{"arch": "conformer", "model": "audio frame classifier", "dataset": "synthesized solo parts of chorales (CocoChorales)", "train_examples": 39062, "n_mels": 80, "hop_length": 160, "input": "log_mel", "spec_augment": true, "win_length": 400, "num_classes": 73, "output_stride": 2, "norm": "rmsnorm", "hidden_act": "reglu", "mlp_ratio": 2.67, "head_dim": 32, "fused_qkv": false, "qk_norm": false, "inner_norm": false, "drop_path": 0.1, "subsampling": 2, "layers": 12, "width": 128, "positions": "sincos", "kernel_size": 31, "label_smoothing": 0.1, "init": "trunc_normal_002", "residual_init": "none", "optimizer": "soap", "beta2": 0.99, "learning_rate": 0.0023, "beta1": 0.95, "shampoo_beta": 0.99, "eps": 1e-08, "precondition_frequency": 16, "max_precond_dim": 1536, "one_sided": false, "adamw_lr_other_params": 0.0027, "max_grad_norm": 3.0, "cautious_weight_decay": true, "ema_decay": 0.999, "max_steps": 5200, "batch_size": 48, "epochs": 6.4, "lr_schedule": "cosine", "final_lr_fraction": 0.01, "warmup_steps": 1040, "weight_decay": 0.1, "adamw_weight_decay_other_params": 0}
Rows from block 8 of a small audio frame classifier, named by matrix and row number. Rows with one number belong to one neuron. Each number is 128 + 32 x the weight over its row's rms, rounded and kept within 0 to 255. All counts start at 0. Numbers have three digits each.
After each neuron's rows are labels from the 100 clips, of 14976, where the neuron reaches its largest size: "strongest on" is what is common among them; "lies over" is the class under the peak. Only what is clearly more common there than usual is listed. The data: synthesized solo parts of chorales (CocoChorales). In brackets: how many of the 100.
# gate: first MLP gate (model.blocks.8.ff1.gate.weight, 336x128), inputs 0-127
# fc1: first MLP up (model.blocks.8.ff1.fc1.weight, 336x128), inputs 0-127
# fc2: first MLP down (model.blocks.8.ff1.fc2.weight, 128x336, transposed), outputs 0-127

gate.17:099136108103096070135152089146154100080141050138110133145153171114127112127085142124038136140156149149093114176192149180118105171084097130090108157175116151173092087150139192162157144097115079128123134096164123101111153190112136094121069120107094144134137148203127182164158146165157134132102160132116149115134135072155175130172132129160173133159120044138116098058153153157135139106112
fc1.17:097152107092155150095133142116130146149117121130128098132125152093096135105148110161175056103154127168164175112111201084096130156174099122116143202116166141171095139114100107075071119102057159137100153143096118145090136128191137179122138187126106110139089147107179159164183134114104122119105188163176059111123105163095104148124095130082092142075136098112128144132083085121045141087092
fc2.17:130126097116127166187112117125188158113114136153150178097102070158120158137165127125052203096149131155133080145135076104221182059105148219137079146109148147125119138154108138116127102108117174077176169095124092100111135138086114162167127112123122096153123130136142165068136116182135117115074064092110146108072157162103125145130137098157167164114171117137095142115143166127121107163158
strongest on: note C3 (75); note G3 (46); note F3 (37); note C4 (37)
lies over: C3 (75)

gate.3:127103125154092093156162121156138089101115116073124117121132167207089074081112154091146116086181094178114099153189082094124115097139175158104075176149088210151165161118165104114112161095114155122111127152070125141102135122113151099154098110072135143146140122201145127110152160168117163131120157158127053147141097107126140089091190101115136115150122153161149095140091076089072137093076
fc1.3:064121131098147151110159173104080110148099123115107105086162098102170099128056164130096121106130154114172129149096133180119135144137128075117076077132112142126143140168122072142134114095109146088185160127152066110155133138151119122254124126185083097141092117141117109090162151106086149100165105177151142069151119184133122061085108135116077096194127127080106123133124086111145123168144
fc2.3:120120109138129126112096127131130153162105141100070112075074195175059101083169102123170152128134090109098088108196098090174123096106139113158081168181142128123136080135184144174198136167086112129157132079091122097137158147079107148126114100072107107108137075087158180141131175141157084115133138165109078129151185100183150146133151129100149125077122104119117185082158153150140126149078
strongest on: note G4 (94); note A4 (46); note F#4 (44)
lies over: G4 (100)

gate.168:145105106102120121146123133210116074144156089167162119114076160160081174100120152130100158129095124132118103100137143120116177118127119154135166104135126125164139081171101107166172126107099102141111143112218091103180153204142115134189127181147148069113150164138144103086169129099107170130135213122088116118130140068112076170106143152107149097113158161137116117082127116134085140095022
fc1.168:164149152145152134135138125103132158102092167098149076136118149170176106178132161172107108088117129135172132121135107161108104143146155083140160126103173106119080101138132183139093113087180134142154109140135122105018115053106150099148161074114080151134114082135077086164103145162120085120082077078104135122147127153095141106126135109172184165119140161179145094169111147096201098206158
fc2.168:134143168111125138118090053156100130140086073097099121103086114144132133130141150193147152102131140197137112120125130092120121090204135127126149197148156111127093156128089117134110137197098117157159159118119184131139099146174123127165123155117134124098091076146132171124164122110141126202198144121115168102170127166137116070119116079089093102168100080119078118036175175161099123066107
strongest on: note G#5 (94); note F#5 (44); violin (40); note F5 (35)
lies over: G#5 (100)

gate.21:108191151144105185140160103169132097148081135116170114171122091140110142083174155131120052100149128168119120143120132162097156116159098160157109125101113114138128118123107154129146122152063145160155090101159108181120157156146077085107079204061077142167105127137120182155124157180110163105175142144083095148048142093084139106149096183107145094141068105103160075126159070114138108147159
fc1.21:112153130077117136145143121176119081127098112128124109161101077121134095088162117180146047085142078153096086131146161154100135194156110182175135107148120150106098165111122184136152102158080134165165152144146159101137171140114112128121104175031063110123117120115133192104133159162121153086198156118094103142098140107112178135171085198064117107142092111147153102136156081135148079138139
fc2.21:134084138116111095138107163127179093163089133109103147125112100126097135113100044076126177129168116140173120144107144132111086125156109112107170118154113147131109108118170139080102135076085109107175138130146147161088182117143112157040104179154163151152138120117102130145151143120208082096049126131148197134165102145105130085147157127112093156145133102124129182123055145099110167191040
strongest on: note D#5 (56); note C#5 (56)
lies over: silence (79)

gate.152:136181160164102086177082091108123076123112148156114120164137195168078139116114108106139110208080063101082164109193110136161192174101122138117130165115087110090089156194091135112142124121160135126151117169121165070188154169143143111160105083145166138139107183099151113155118134084137200112152143143140136212114126110133081087141126162171150102124143128115138165136122110133160101139085
fc1.152:117084105122172158134059117158140156134141146128138136134090025134151105119148157129120087057157128177117137140107164112121087134192163086181142118125121167112160116091135172141098075083123093163088158151127105163097116159109109134071128092103039063143111081099109119144122152095082111093140074134151151098079054130105157116106092122087149105142147119167122102151115129085171141080167
fc2.152:118161211096139118088136137105117198161160157106116109114142182112132167086164124153140139151097140163077100138112219122123145082117240119159137152063159087143122104169113128134150162123107171108163169113097171153054128084144106147188135161084168175096137068140120125091132137154170109187147155150134143135093129124179140124128085122140092108108087109136127087098125125144099130159161
strongest on: note G#5 (95); note F#5 (59); note F5 (35); instrument: flute (33)
lies over: G#5 (100)

gate.255:138093114100087077121056115121138135105118139155132154124100181116064141125145108086148126160153095129118092087140122114096066164154108135156056105146148104125127151156091113206095119109132143117081131109131112169160117108112098102137177147120113097074146089124144104096042064121152112062066132111132080172128160155159218120139123140116116129214123156130099191096104156118104110087121
fc1.255:112087122127107164086163073115134138109145192058135136101111113166174175127138169112143118145165164096109116173170079127100165088115151138056123150115105147121146185134161154114160127146071122165102113147120149098081107106108118092059124118085205134158135145120110092105123130130099148194153097103092190125140134134195092190178108122143171154066172081140140156151164127154181133107094
fc2.255:079133160118096188182150073131035136176137113104130224153095100132128136149116121072143065129130094128088145137140152084103191132127092153112129136171117131144137140135125123069110097126152126120105121115087120148072085097127190116094107142084140159107084123216166127111062159141138173085146137154159157133126175161117113125132092099099101147125096108159085136148165077107081117118181
strongest on: note D#5 (30)
lies over: silence (94)

gate.182:102161142126092051163121158139110146086166100135137150164153127157065147090087063113097164142122061116106127123126158149174070148083144165118078083118141121148095150145030099127131165131082104112117121157118076147133131130191172150135113183103111120160140120125114084127132092118150147082096164130130169163106112104085104164057100123134134176157124131079092105148128069045121175131140
fc1.182:154163116200106175110110113103162107113121159088164170074123131060122113141159133155133103107199158144131126163100086131117155142157125049118158166162134161144120164127179111154144083169137117179154104139166119134135113085054109147084129105165136147144093103113137160192147157140156138127142135111135133085162169141167185068151150117139057142121209091140092148164156161155135049100134
fc2.182:091112139067225149099111145105131132156091168148127102076115113083143114104104103102138057184121133129121158119091134112085166138104113116114158137186130093059128100112174088140108136194153115143113112100103159192106153143153110103096151146118080149155106122147109088222176113143143121131135100104190110153146097080123107107185122173099104081138145101183164099115169074116146161157098
strongest on: note D#5 (81); note C#5 (40); note F5 (37); note F#5 (35)
lies over: D#5 (83)

gate.167:109136080145147089133142143093147187119059091140133115135144163132107117132124079117115149100144139165093182119200108104163124124134110104127187122121093131110159106089129144168173125107168164167131120099153146120132129174127128129201121091097171067163134183167139085075128189200110161142051151061141110151144101126130103129109184076071181100161164065136109121131103081133112163138145
fc1.167:153131122074155116155102113171206159111141177110155120084108121132104102144143116130128145089181124139073137129108118087151172111162144075098163145202062139102198106124091131157132135150186138184051105112104106125139081135138073134175115100138121058102082110089134133100081087128164146159096142164151074141130155137170156104105113093083171198098138138106122138088181124139127174139146
fc2.167:065127058149110104142168145110105143147116149109117069090081172151121154146133156168145144124108128195205142147132129159139148132099124118106138119095129142121102174088115138119090115152128158075146169135106147168105100095152152067038111142115144158159148090149098157084139175081101162150105173080172128099119106143068142129068108167128133067138149151205126160138100113154139062059117
strongest on: note D3 (100); note A3 (39); tuba (38); cello (37)
lies over: D3 (100)

gate.208:107130131112106185091126123081204161135141184131113132072102148117108122081190067156079119139113127224116126167203095098126102124190122128116080129097092158112122165136138125161109085188110142136131131108169149138141145127128107129116159081148128203158135162110159073108119202098155147136128119138158149169180133113125109135109066171094200147141151116059128095109119104152136118099103
fc1.208:178140112123107120095120124154125147155126149172195138183193107097151066221096150160112148104106096102098162127097103138161122128137085155150130090135196162157145127129106143133164135107162144117145135164074059079152097120133130098121146178155149082128116109124092156075122027146146137157141157114160139078076105121124106135134171154147071130123143103156115124210157132092147073175099
fc2.208:110125118207137130142092164112135129104131113171159132129137149157128225108157171074184118077087193171161143085115164189104148140145124133085180120080053114097124166089105102128108155132184129106109014122091176085134118123125130133105126144188068175128122137125150134128129082118151133103082147138095148106120140090123138157123089122149128134123173123121116099130087139099073131083164
strongest on: note G4 (99); note F#4 (73); note A4 (36)
lies over: G4 (100)

gate.233:142155116113129127136114137172155162182167129088133070134085136102148145188100147099148103098151107141101166101149112152127159143223203146153157122142113143078120116146158227104114171153163142173127169114114113140120120151133064134166128171091150107132119122215153111127171109159047137125111167137143111146128137142120082117126150182102127061162159165126109129155124132090181098052107
fc1.233:088151117098200130161192127144106079137114090055104145146119120151078109165122145137191200167116089130057162120133169135099122133150222132087116094177101098167151100124121101132128186135161178140076131170116147132143115162122106109151148100139188108122135097194139111136163122125162109168140214129136110150144152129132088089092127110124133150096139099100157176070106116093166144165128
fc2.233:109141099150092125170101161164151131124160118122132009080118169149078155159098145198104123077205196154135152132180099076156149165108130120113119094090093097109099197095171102089146095167124125166118138079123186058107102139113120114130074078141084141114098163170126106121118139134068122120122069070140134162102134104165144127128132129133103112162157136112113133140094146149095130134154
strongest on: note D3 (100); tuba (39); bassoon (29)
lies over: D3 (99)

gate.321:148102167170134136130052091123112132091172155118104115170106068143094111090170112147132091139177167110158047139122140168153166111118111154091166123137104140092149129157132093123148131174140165146092084078130098130149153092196138168126163104100163182182180193185078113074095141127142089100138094100148163151135155152141100085126140099158166113175137080123148156120119090191059138128121
fc1.321:112131144081078118160141138155136123171109132096120147128141133064152123147109121067097131110065086125128172150129131073078105085135149083165101126058181121161084125109083160135131109148098100146162133113170112119130050132088109107106128118156106108142147039033172155150154095163145135153112149127144188138174131083133143112123153125187073095082129110122056105132098111066143165116146
fc2.321:117142174122143170127117051146109132133150034103135114109150161132111150143082129190158094128136143075134104112156166139174168120138200114090116141145144143086162088139189093089192150109154088162103125125142143107183118115091170133125144139080133200093131169114132102099106207094119105101190116179086111126127111155153096112124153104127142115090113146106137111110143146195137182199084
strongest on: note D3 (100); note A3 (58); note E3 (41); instrument: bassoon (34)
lies over: D3 (100)

gate.102:137106106123133100074128137132156145109095146135103156102161131121070160126141044099183171113128129136056141119176107171129115132111105171167108111120125199100202092109177166177201180153134128098134144129133168145101152111128063123155083137169090187119167144178093110151130096176121187076078123085166114165104155092092131166107126120156123118132155134106134128144080135063083144143104
fc1.102:127143142152113177119151127089119152150170067108157106121146142181123146128083179120086138095162060109120112122120129106148143117132124176135110101160163118219066144162130044110132134110154132156056114161112117132181138067135232132096161153110101178154112097181148103116140163123147152178133139176082151118115140109104094066176150150152141155094072139111086128135127136171172108103118
fc2.102:136161117101126122133126143130086164124094169220088126033149171147159157156145101168119151129186080139107164057146099113177144175116119121134138123070105122157156104098123123117137137153094147112102130125091117108067115155112101123204123121117100127145194143091135160148050149134061122132085118082140152099114181124125169149174118130159100146102151095118129145169124153146074220141151
strongest on: note G5 (100); note F5 (70); violin (36); flute (34)
lies over: G5 (100)

gate.101:137144130055141122143130112134118111174132177171147100183132117128144101204116066161136134089176174115096169126146148178109162114097171126167113087129121103147158111151152170122139092128054171139077135089131213138150142170144109130104104132137081140168137177201120126066159133166135162175106149104171124148144113094135134124189152087126143065108130162120136080138077150144197111131081
fc1.101:126138156154062109104121141171141111145118136111146134063113109145156097035131200109103139138066145158148123116105088161120146148154147113170127139127158136110144139058123079182171102144167125126147093188153035112118131089190148136116123159125158144046159115097174130147088100098113142125157123130094083141063167186141157148094146155145076136180157144167120164121129105096078155121144
fc2.101:107173154138117093132143136074158143072128125170114148051143159131130129115105127136151106104101135161135152178130141113154131154104128200175092115130113149127143146157104134115106096137124122148134123060119081117100133133137106069194104083115079064150080151102111138134147102135083129122113119092123207060112129041128161146125115119155222148161117109106135098123125214203178173144113
strongest on: note D3 (70); note A3 (40); bassoon (33); note G3 (29)
lies over: D3 (77)

gate.96:092130152125106142124138071088048103113047119135182120117154167127162188179136154199151100149156155125119128177130139142165100149110137083127101150139103176237098090125115137194119117118168148101109141133131145131111137136099150093106100092147122116126141123129138154088080147080222095059135083087119175220101116118152155154159104136117144124130154105124141127138092123138096101109117
fc1.96:121120121175137123127154076065153149058091112140176123157123147081137135168135102101150122120110133158091192143124131102140134164160135117136158174109108125205130034155129185170113122095170145094100188142138110133114103196121162107143090084141112137123137133112168201160103169065162136074135099156153145137085091100110106140150145204153187090120146098107058106152122129155148113116097
fc2.96:111121140144083121110150127119090136132128193074094085137089146157068139112173142124136111120103142085147168100152169174117095194125132098161109155163170090158103127092150099113125114108119141176143182120167089161167187078079162118125082135117143135121115128123121126131098111137112123172139128111023127191120115149123193078182123145142087112108159148105084137056073123209172143106096
strongest on: note A#4 (62); oboe (39); note B4 (34)
lies over: A#4 (48)

gate.84:148120171085128143180119108127151092163149147066105106151164109103151135139068122076179112134157101125112119125138143135105092161174192165181123151074081165172146184108159157150114118126081177164152096115157120175109144125145116135125108184083129104157095118162151147158144101079130139100133115204125144120081142141148145118044086150103140202177071123083091156133154114089195140165115
fc1.84:137201117086155126158109090180134119092129099149187146123120108109119138036090145092157089189147103126108118144096095109107126123134099149163178123127113118173139135113178094135122101153126122133163160125148111135124165081165120149173122141065133126110158119120193188119133102103180118100150158138170132131094189144121158114087158213134123103092108096101081190076222163180132112153134
fc2.84:151112160157129100168109146133122143172106104048118144049156092131164094105121093198071129150112112168074107155091087131128135156164094141128114169117181153098112133105150196141095141079106123154112080090142174087147146141118134162090143144110113088164108129065119132131153154182160071080040145092078141142153123111132160140156096167129141082144123100113094076112096122157108147147057
strongest on: note C3 (89); note G3 (55); note F3 (45); note C4 (40)
lies over: C3 (90)

gate.172:120122158148152134165134102141128119066114113104141132182124143123106080127141147105119112085187176176101105107095142182160154137156195188121125159149096188136137164127149135106168098109137095139168078159120089117147130156129111089089144145081122177206146090129128176100168128080069108094146207172170139149096139121090165076092158125111194093154079101148097167080083110121137096152145
fc1.172:146129099044100163092101129142161113123095112153116097065133082118106119105151166133063072155123144126098174129216085096109034162164104166172164105138096159119144140135103149145099145139090114137118101141108154137104057100144090146106148163122168124119091205118192129118173182177121133097131107134180138079177125120128113156138123102151125071118099071134161091115139102107130151112089
fc2.172:111135112111165076136120152089122144132131155154083131140177095134178096147053103078106139142078119095175101181165164134098117180175124155159106108063157065076120146129182108166125086076155146144173141104173126162114129135113136145131136155134118138073132113133149083118087113122171118118059104132111138128072111103108071172044154115086157186103172139188143120128094161133086091120102
strongest on: note G5 (52); note F#5 (49); note E5 (44); instrument: violin (34)
lies over: G5 (66)

gate.25:113128089067153152144077132108112112107090130079102076151112111093190100108117150129131178095143117126068143105103077155136157099105128154139150159101085129142142060070172084119134200119088130113130194125112109155136120121150180158154144079087131125113087147193153108109188091142123151133127173066134103153105159128120032140053133095090094126134155083098128143167148128110070146112127
fc1.25:126108144152065113158142122137139150159135155114138119066153135161096133132153137205118071119046143139162075122136135094093107175139146123119086087159153121131163147116147189103109114136110127143122079141157052130114147140112165111164142188173100122071159138026099138191066125135115098159160153159057129115139167147141142109112109154135150144132093173124122124123179197109160202127131
fc2.25:115152135139183115125087093123092091129156139152079197120154173150144127099111129129131144170139168123133132081168105133070133116136152190138021136093136140181134125134088057066125141071157145135182130195194105132148135182125150114164136136075112105145188178102119105184138158126144073108177110150129157159142125094173147127152105143195095179104127139108129129103122108164165158135134
strongest on: note D3 (98); note A3 (58); note G3 (45); tuba (36)
lies over: D3 (100)

gate.90:138106155130157048129156148144145121106125083156092116163134121109146153147133088120208141132180118133172142087141071132161125145102143112124165141074171178125109086159151179148052174175106127122113166078130152122173165163153141135115118163206161140146083148077130183115162116064102136063125149106112145172123113092076091074137106144129161141100127114111122145094125073059155126161084
fc1.90:139097149093084174169134123128148131079137113062155113064170144058073092160093135136069117102128211138081115133118178102160130129159089147127158125140134133125130139116123174181223044119140124154139110099140124111139073168086100109120150122100193105156135169203149099123138137129090128173162146168119165117113105112107150115145163140107122105164133089123153165173100146187168114154111
fc2.90:152149135117162106099129058106100101112081182157128142143121194183143074150114115181117152121193144130146144171167112163178111148102123141154134157139106151156201143167141112092127107101110182119112209226095133098136121118132102161125127104146148149146146174101169195126137131226129075111103155154144135156129168156192102136127115133167103138147088134113123165100137076176099144113140
strongest on: note G#5 (100); note F#5 (45); note F5 (44); note A#5 (41)
lies over: G#5 (97)

gate.161:126138146088161103055050128161081093119057127146055124122114124122147107129104144115088124098146120159132128185148149120045122187151109145132108112119131132196084116077055185115142160094088127086119168133119132132112111109113159141172137140129136138157153191158150116144166122133081140047135157113135139109099136152102145129088127153124078131122134102089052150088202114147108195136114
fc1.161:144094133135143071084040116159109125148094137128090184118149113081123137128100180111085108102128172147132131118124129104084097137152110155117120159150108116162143173102092153124145176073141115152092145090103091115162130123170140159166141162131168126172113165154136108157133117121053141096127192161084141145144163113115177108080162168124036141096116181098069115094203101133140208152094
fc2.161:147131114147163146106114109115085141174090113099132147163193128160129172122131159107128181104112089136085127135161155133203155114136137209107165126096177127146104173178097122119106125196099148152187099120162206105115129066102110104152088066149136136138120119082108126073164138141162118085081133116159067136077125087166122150162103168195154091138154092135182115105168075112120108107121
strongest on: note C3 (89); note G3 (55); note F3 (46); note C4 (40)
lies over: C3 (90)

gate.13:133112173146105173069054085142109192139153112132148105109140147046164099148111151136181200104152097107150121148116144085107086117159124139126086180123160159148101147084138119137160193150116110132115199117087164140104125124093074121078128118121143113150110201192163137094063136107097135136160175112079080164078143143144113157139140145104125132069126105128088068171120135080103110116129
fc1.13:171106129195132097099187145105158071189094072114106073138162140104108146149078146181104032158114166171119171166089125148153136132097094172120132108109107128063106115119118152121127116124135156084148084162148103152158113166063166111159139102107135152127112120120124149126170123206168079116168131109151143135101112118068141146118194135158144139226137170136169148123131092116104142131142
fc2.13:164134166099111138155126183151119168091167107119084185170106106139084098095184082072187171093127097134143090135159151144069120125167134138141072161124128144120185184058128140111128113115117121104103105149162090131142103214142138115124146100106151186135177083088133092129092081170147100207103074156177143144157099125138128126146064102152117078108091112131108140168103136165162144121120
strongest on: note A#4 (100); note G#4 (76); note C5 (27)
lies over: A#4 (99)

gate.124:142108139143119119158141137122124148103106097064126152114115193166077113068080084128094068143141116164090192134164171131140103114123129122139093140147147159155153163146080111151140122104139096125090130161073097101161156181073072086153109134059194121156081192139135202093135167154129116114114204127080162115097102125108129043080130150122134127098136121116128108142147102095141059116110
fc1.124:153176105119128149085124076137147131147139151132088132149126059128152160168093120085139202131105143099131020147127103133112104119137101154103096130091126125096137096076158131074107123140112094125103104184136147162083117110171152149120147162158129108064162081130113112161112109109063150109172077143140056141100112120133136145118125097137136117130083121113155127183010167098120195153172
fc2.124:178098132139137115157130151160168180173119174149146113130101150173137119121129081174089136126095124163079129126079168113124085104116172111101217118088078111133050147176092143164191149132109134125058105114099127134091156104107152086168135183068152155098150130052146090109109136141137126155066140096154111175164130179098148186120167119144083129082150127125145153101121118145168108080099
strongest on: note G4 (65); note A4 (37)
lies over: G4 (68)

gate.291:093123162143102069087144094095076150116102127053137137050102056123129112089135067169086091102120146152085089168139090167135149155103095047108103160131125108117122114129109149124113152216134114093085182123126118160117146185152116178142119120130109152164135198138172139080112118128104168095096085173113133169113132128098150117104100173126198128107168160121137156067115132143128135149094
fc1.291:175142114121177104131176130167156080154130116145139140164146167130090172206149202121150149112119150107143100146084168085123153139116093153114147081113180151141082017175088121107172140104158191156188075176112116105128116129135113142196127146140141101117129140103099139120164118098156098143119123100135126118111134156106153192152148123194086111137112145134182197163143106122132201116156
fc2.291:089125134105087114092056142098097124127135148205135131108135113167132165161175166105155140192101159188092065146115138133113102136130114133152189095113104082117116138130133139122152171167175087078131120095157158108154117178126106159161114129156103127174172130120098121100084102125097069136060123134051125111105100157084124165072106191080088157117095147123166109156079157179106132116067
strongest on: note G4 (87); note F4 (43); note A4 (35); note E4 (27)
lies over: G4 (100)

gate.231:128113148130137109148158162151116100112118152111124096173095073104054150160122123128133165122191086158096129166119106154166136129194150106155160152137091149137125119114163196131107183100176137178101157098105128194104153122086115117111114104123175094137193108196175156115079128144056171197072132142131089155122090083110098124127087121077141067140093104130106123108055121148124114080138
fc1.231:077114093086130131159075102093081153171167123126124166059184185168123079076093100127132139078073159108186115107136166116119115132131119121117137125096173193120136113113089077131134081153092139115167100133153125071130117168134140154149149189130113084146072125096062127130075121097164126077173112141103142098157147164129124131153168136198112195153082156120163111147154126088156076148147
fc2.231:108135145101121090162125122134065161126167116192144122121092077071194122100135126192116178119055104121101139083111148117165113162147194109141090101133135170211106095167131123092120129139119116127127137104152053114121109139149123109205092160136168136109145163066176113143126101121138113131149107196072183140132088112092189133084079126149158153104102109141147087126169137121182137158106
strongest on: note D3 (94); note A3 (41); cello (37); note G3 (32)
lies over: D3 (94)

gate.29:120124169099126070133136111150103107121121121101113086104162152136172162151070066187143176097122132104151090126110147165171120130133107176056168089102094155228198151145112123162110118189071159159145138129116152092122059101086099119155128156100119072138157143127145104146093144121073123099185144095124187068135103122137127126107075134091178142132120098156096117085089135118145137083157
fc1.29:112085163131137189165109136141123120164130052129152137127180144117091116085136097125099149089106162146104158176135139111115140156114164175105103107180106169177076109118128111104114159142120145123071133149151141081164117115151130130077165170047085096184079176107146073145124145098138133100089071121160145074148138135145069065091105155132124095147110073138111166079102098098172177149063
fc2.29:107125148141101109122116206117088084110131144165125118131216111108146130097180125108142139100174157165131118095083139111116143059052132102173120132121172126175156114138138204145158095100126137129092067161147114162146146100148135117179165152122172130088091114182078109134087109152144124144140150128127103133083164092123097137167121084166110102149195107106139095092200069139055088151093
strongest on: note D#5 (50); note C#5 (47); flute (30)
lies over: D#5 (61)

gate.106:102135119153152167150160114145117165173114168189171161184162126112127129095159109063116169076165121114116112091103140134195204136129151116110115109135084209164162120130123127161144102074133127107089130118166145086141155135106157145145123107092165103092077095119134133107096113120107184079213161134138106118108174145077231089130178082135147110114070144120092145112168096146135124138135
fc1.106:099178125144133161152180132138110165148081171166183136139174139099106105113169121074094167099155116150141122104095144137193178138124195147096103123146081187168119132150107138142165144085158148120086121123160153100129161145130160103134135117106158106131102120137128106137081115137107159107221177142166105106130187116069229054118173080119163092152097124101082132132186105163137155130138
fc2.106:067152140213084111150163144097105148094148138103164098121091126130116148136183096102116192132137140111104134110118114099112132071147148182091141109154165096156085064062158105100129082140107127078152156162129123169144165143114123152118237127105119169145131122097077207190159136194067107170110184107138124163119103121113155125148148115106148139116112140135089151138148089101099128125181
strongest on: note G5 (80); note F#5 (57); note E5 (45); trumpet (33)
lies over: G5 (96)

gate.270:135081115113092109105113142105149136086111154149108127075141109184074132128117125151171173147136095114159128083082108148160125126111088157117165124094059138089144099114089143173123164128136122128179121151115137107148152180114126094191122085099122102089172186146112140140092151102155184027114115178137134124112110118123102175144114196071122123086112168049083128038094115113152092166126
fc1.270:114096129161091080129156133066174088076090080100103088134162105145051181141103114094182157146081128144082106147078129112129142133107111124083109115139099121098088158162108139165127147132138091171174126140177154161170164164124128144141117117082142105065109162143114157023130131065115144128165102202112091132106160147154110172127060155117125137143117152120139058093128138121190130130119
fc2.270:130066100135066127174124087155184158113148136104165098165124113137236145113108100100101118093145064116156137103133093101119094112208147153138115137080175129109156153084121163142164144097103101154137153125186101106127159101148116056110141096132131099144132109079112149091122081081171169143126109097107202167168102088085079121111149136067085121135148087133107160142079163121160120151138
strongest on: note G#5 (100); note F5 (58); note G5 (43); flute (33)
lies over: G#5 (100)

gate.220:137131105136086159095151127134107155130146113096066129117140196167139119131092117160111096124162132142105106097142121170152115149129163144140140126129082149177126162119131151139162142047125100100179153110145097108108150147165153066153069174072111191125160114089112068135089115221134097101147134190118103110104098158130131154019115123087080170124151148091155157157085122100132090063130
fc1.220:148137137177113075100140165184154139109108076108094122109143145107106117160119077131140171110115120135063123130090123140121131192162116143153108170125130127192107163182045145125116176131107148114131181191109139115141102090148166118152126133159123138142168129148097149116128089137131137077129156140102109131069124122132185168043118150089089187101167153038095057124110139085137198153157
fc2.220:136086057168078131149060071165207195130116185100117124184143191159151132116116140136122197205126091057122122090179153120137090147160183153172164114121122085163157162118108113113090106145076102129154126166143169125116147124087092127123198156103105125079127177130142085080098146133145125138153101157102134141132123106109136077133169124118121084121155149115112120142105142115116152121183
strongest on: note D#5 (79); violin (36); note D5 (34); note C5 (33)
lies over: D#5 (79)

gate.197:147160143133159156102123175169124147124038126103070089128118169150121090182117176143160136130025087179130111192150082165155150114137126085146113139117124196121136110128117150179086110156125161108219147112076102129109125140105184114151119106126138133111143086116114137172158163118146120109134091095066097167068086148134107072159158124074126177073133126113106167129127100135140088145122
fc1.197:169139137049124101133107165126090140109096120096108044138091139144173089111141145152180153140110101108171134210174091155176183098119101139092163137076112192095119092077101110145082091138161129162168102125049136125148156118133162174146111113104075110177162143113087130157154099150209065142139118128127122146129109135121123115187113096095149133098115171128149180153177100116132137149119
fc2.197:145116070125132101087096116136106124141089077155170105104150093125105167060125135110202072125124143146091084148145139066151136063140157083158139148175141110086159124140157141135052194123102112111111089118128181096106083172117106083154111098161118105116142135172151153107132156153084198130146073079141154163139143097083098088199146119113097145147116167159067100088145109088131166133123
strongest on: note G5 (43); note A5 (28); note G#3 (26)
lies over: G5 (40)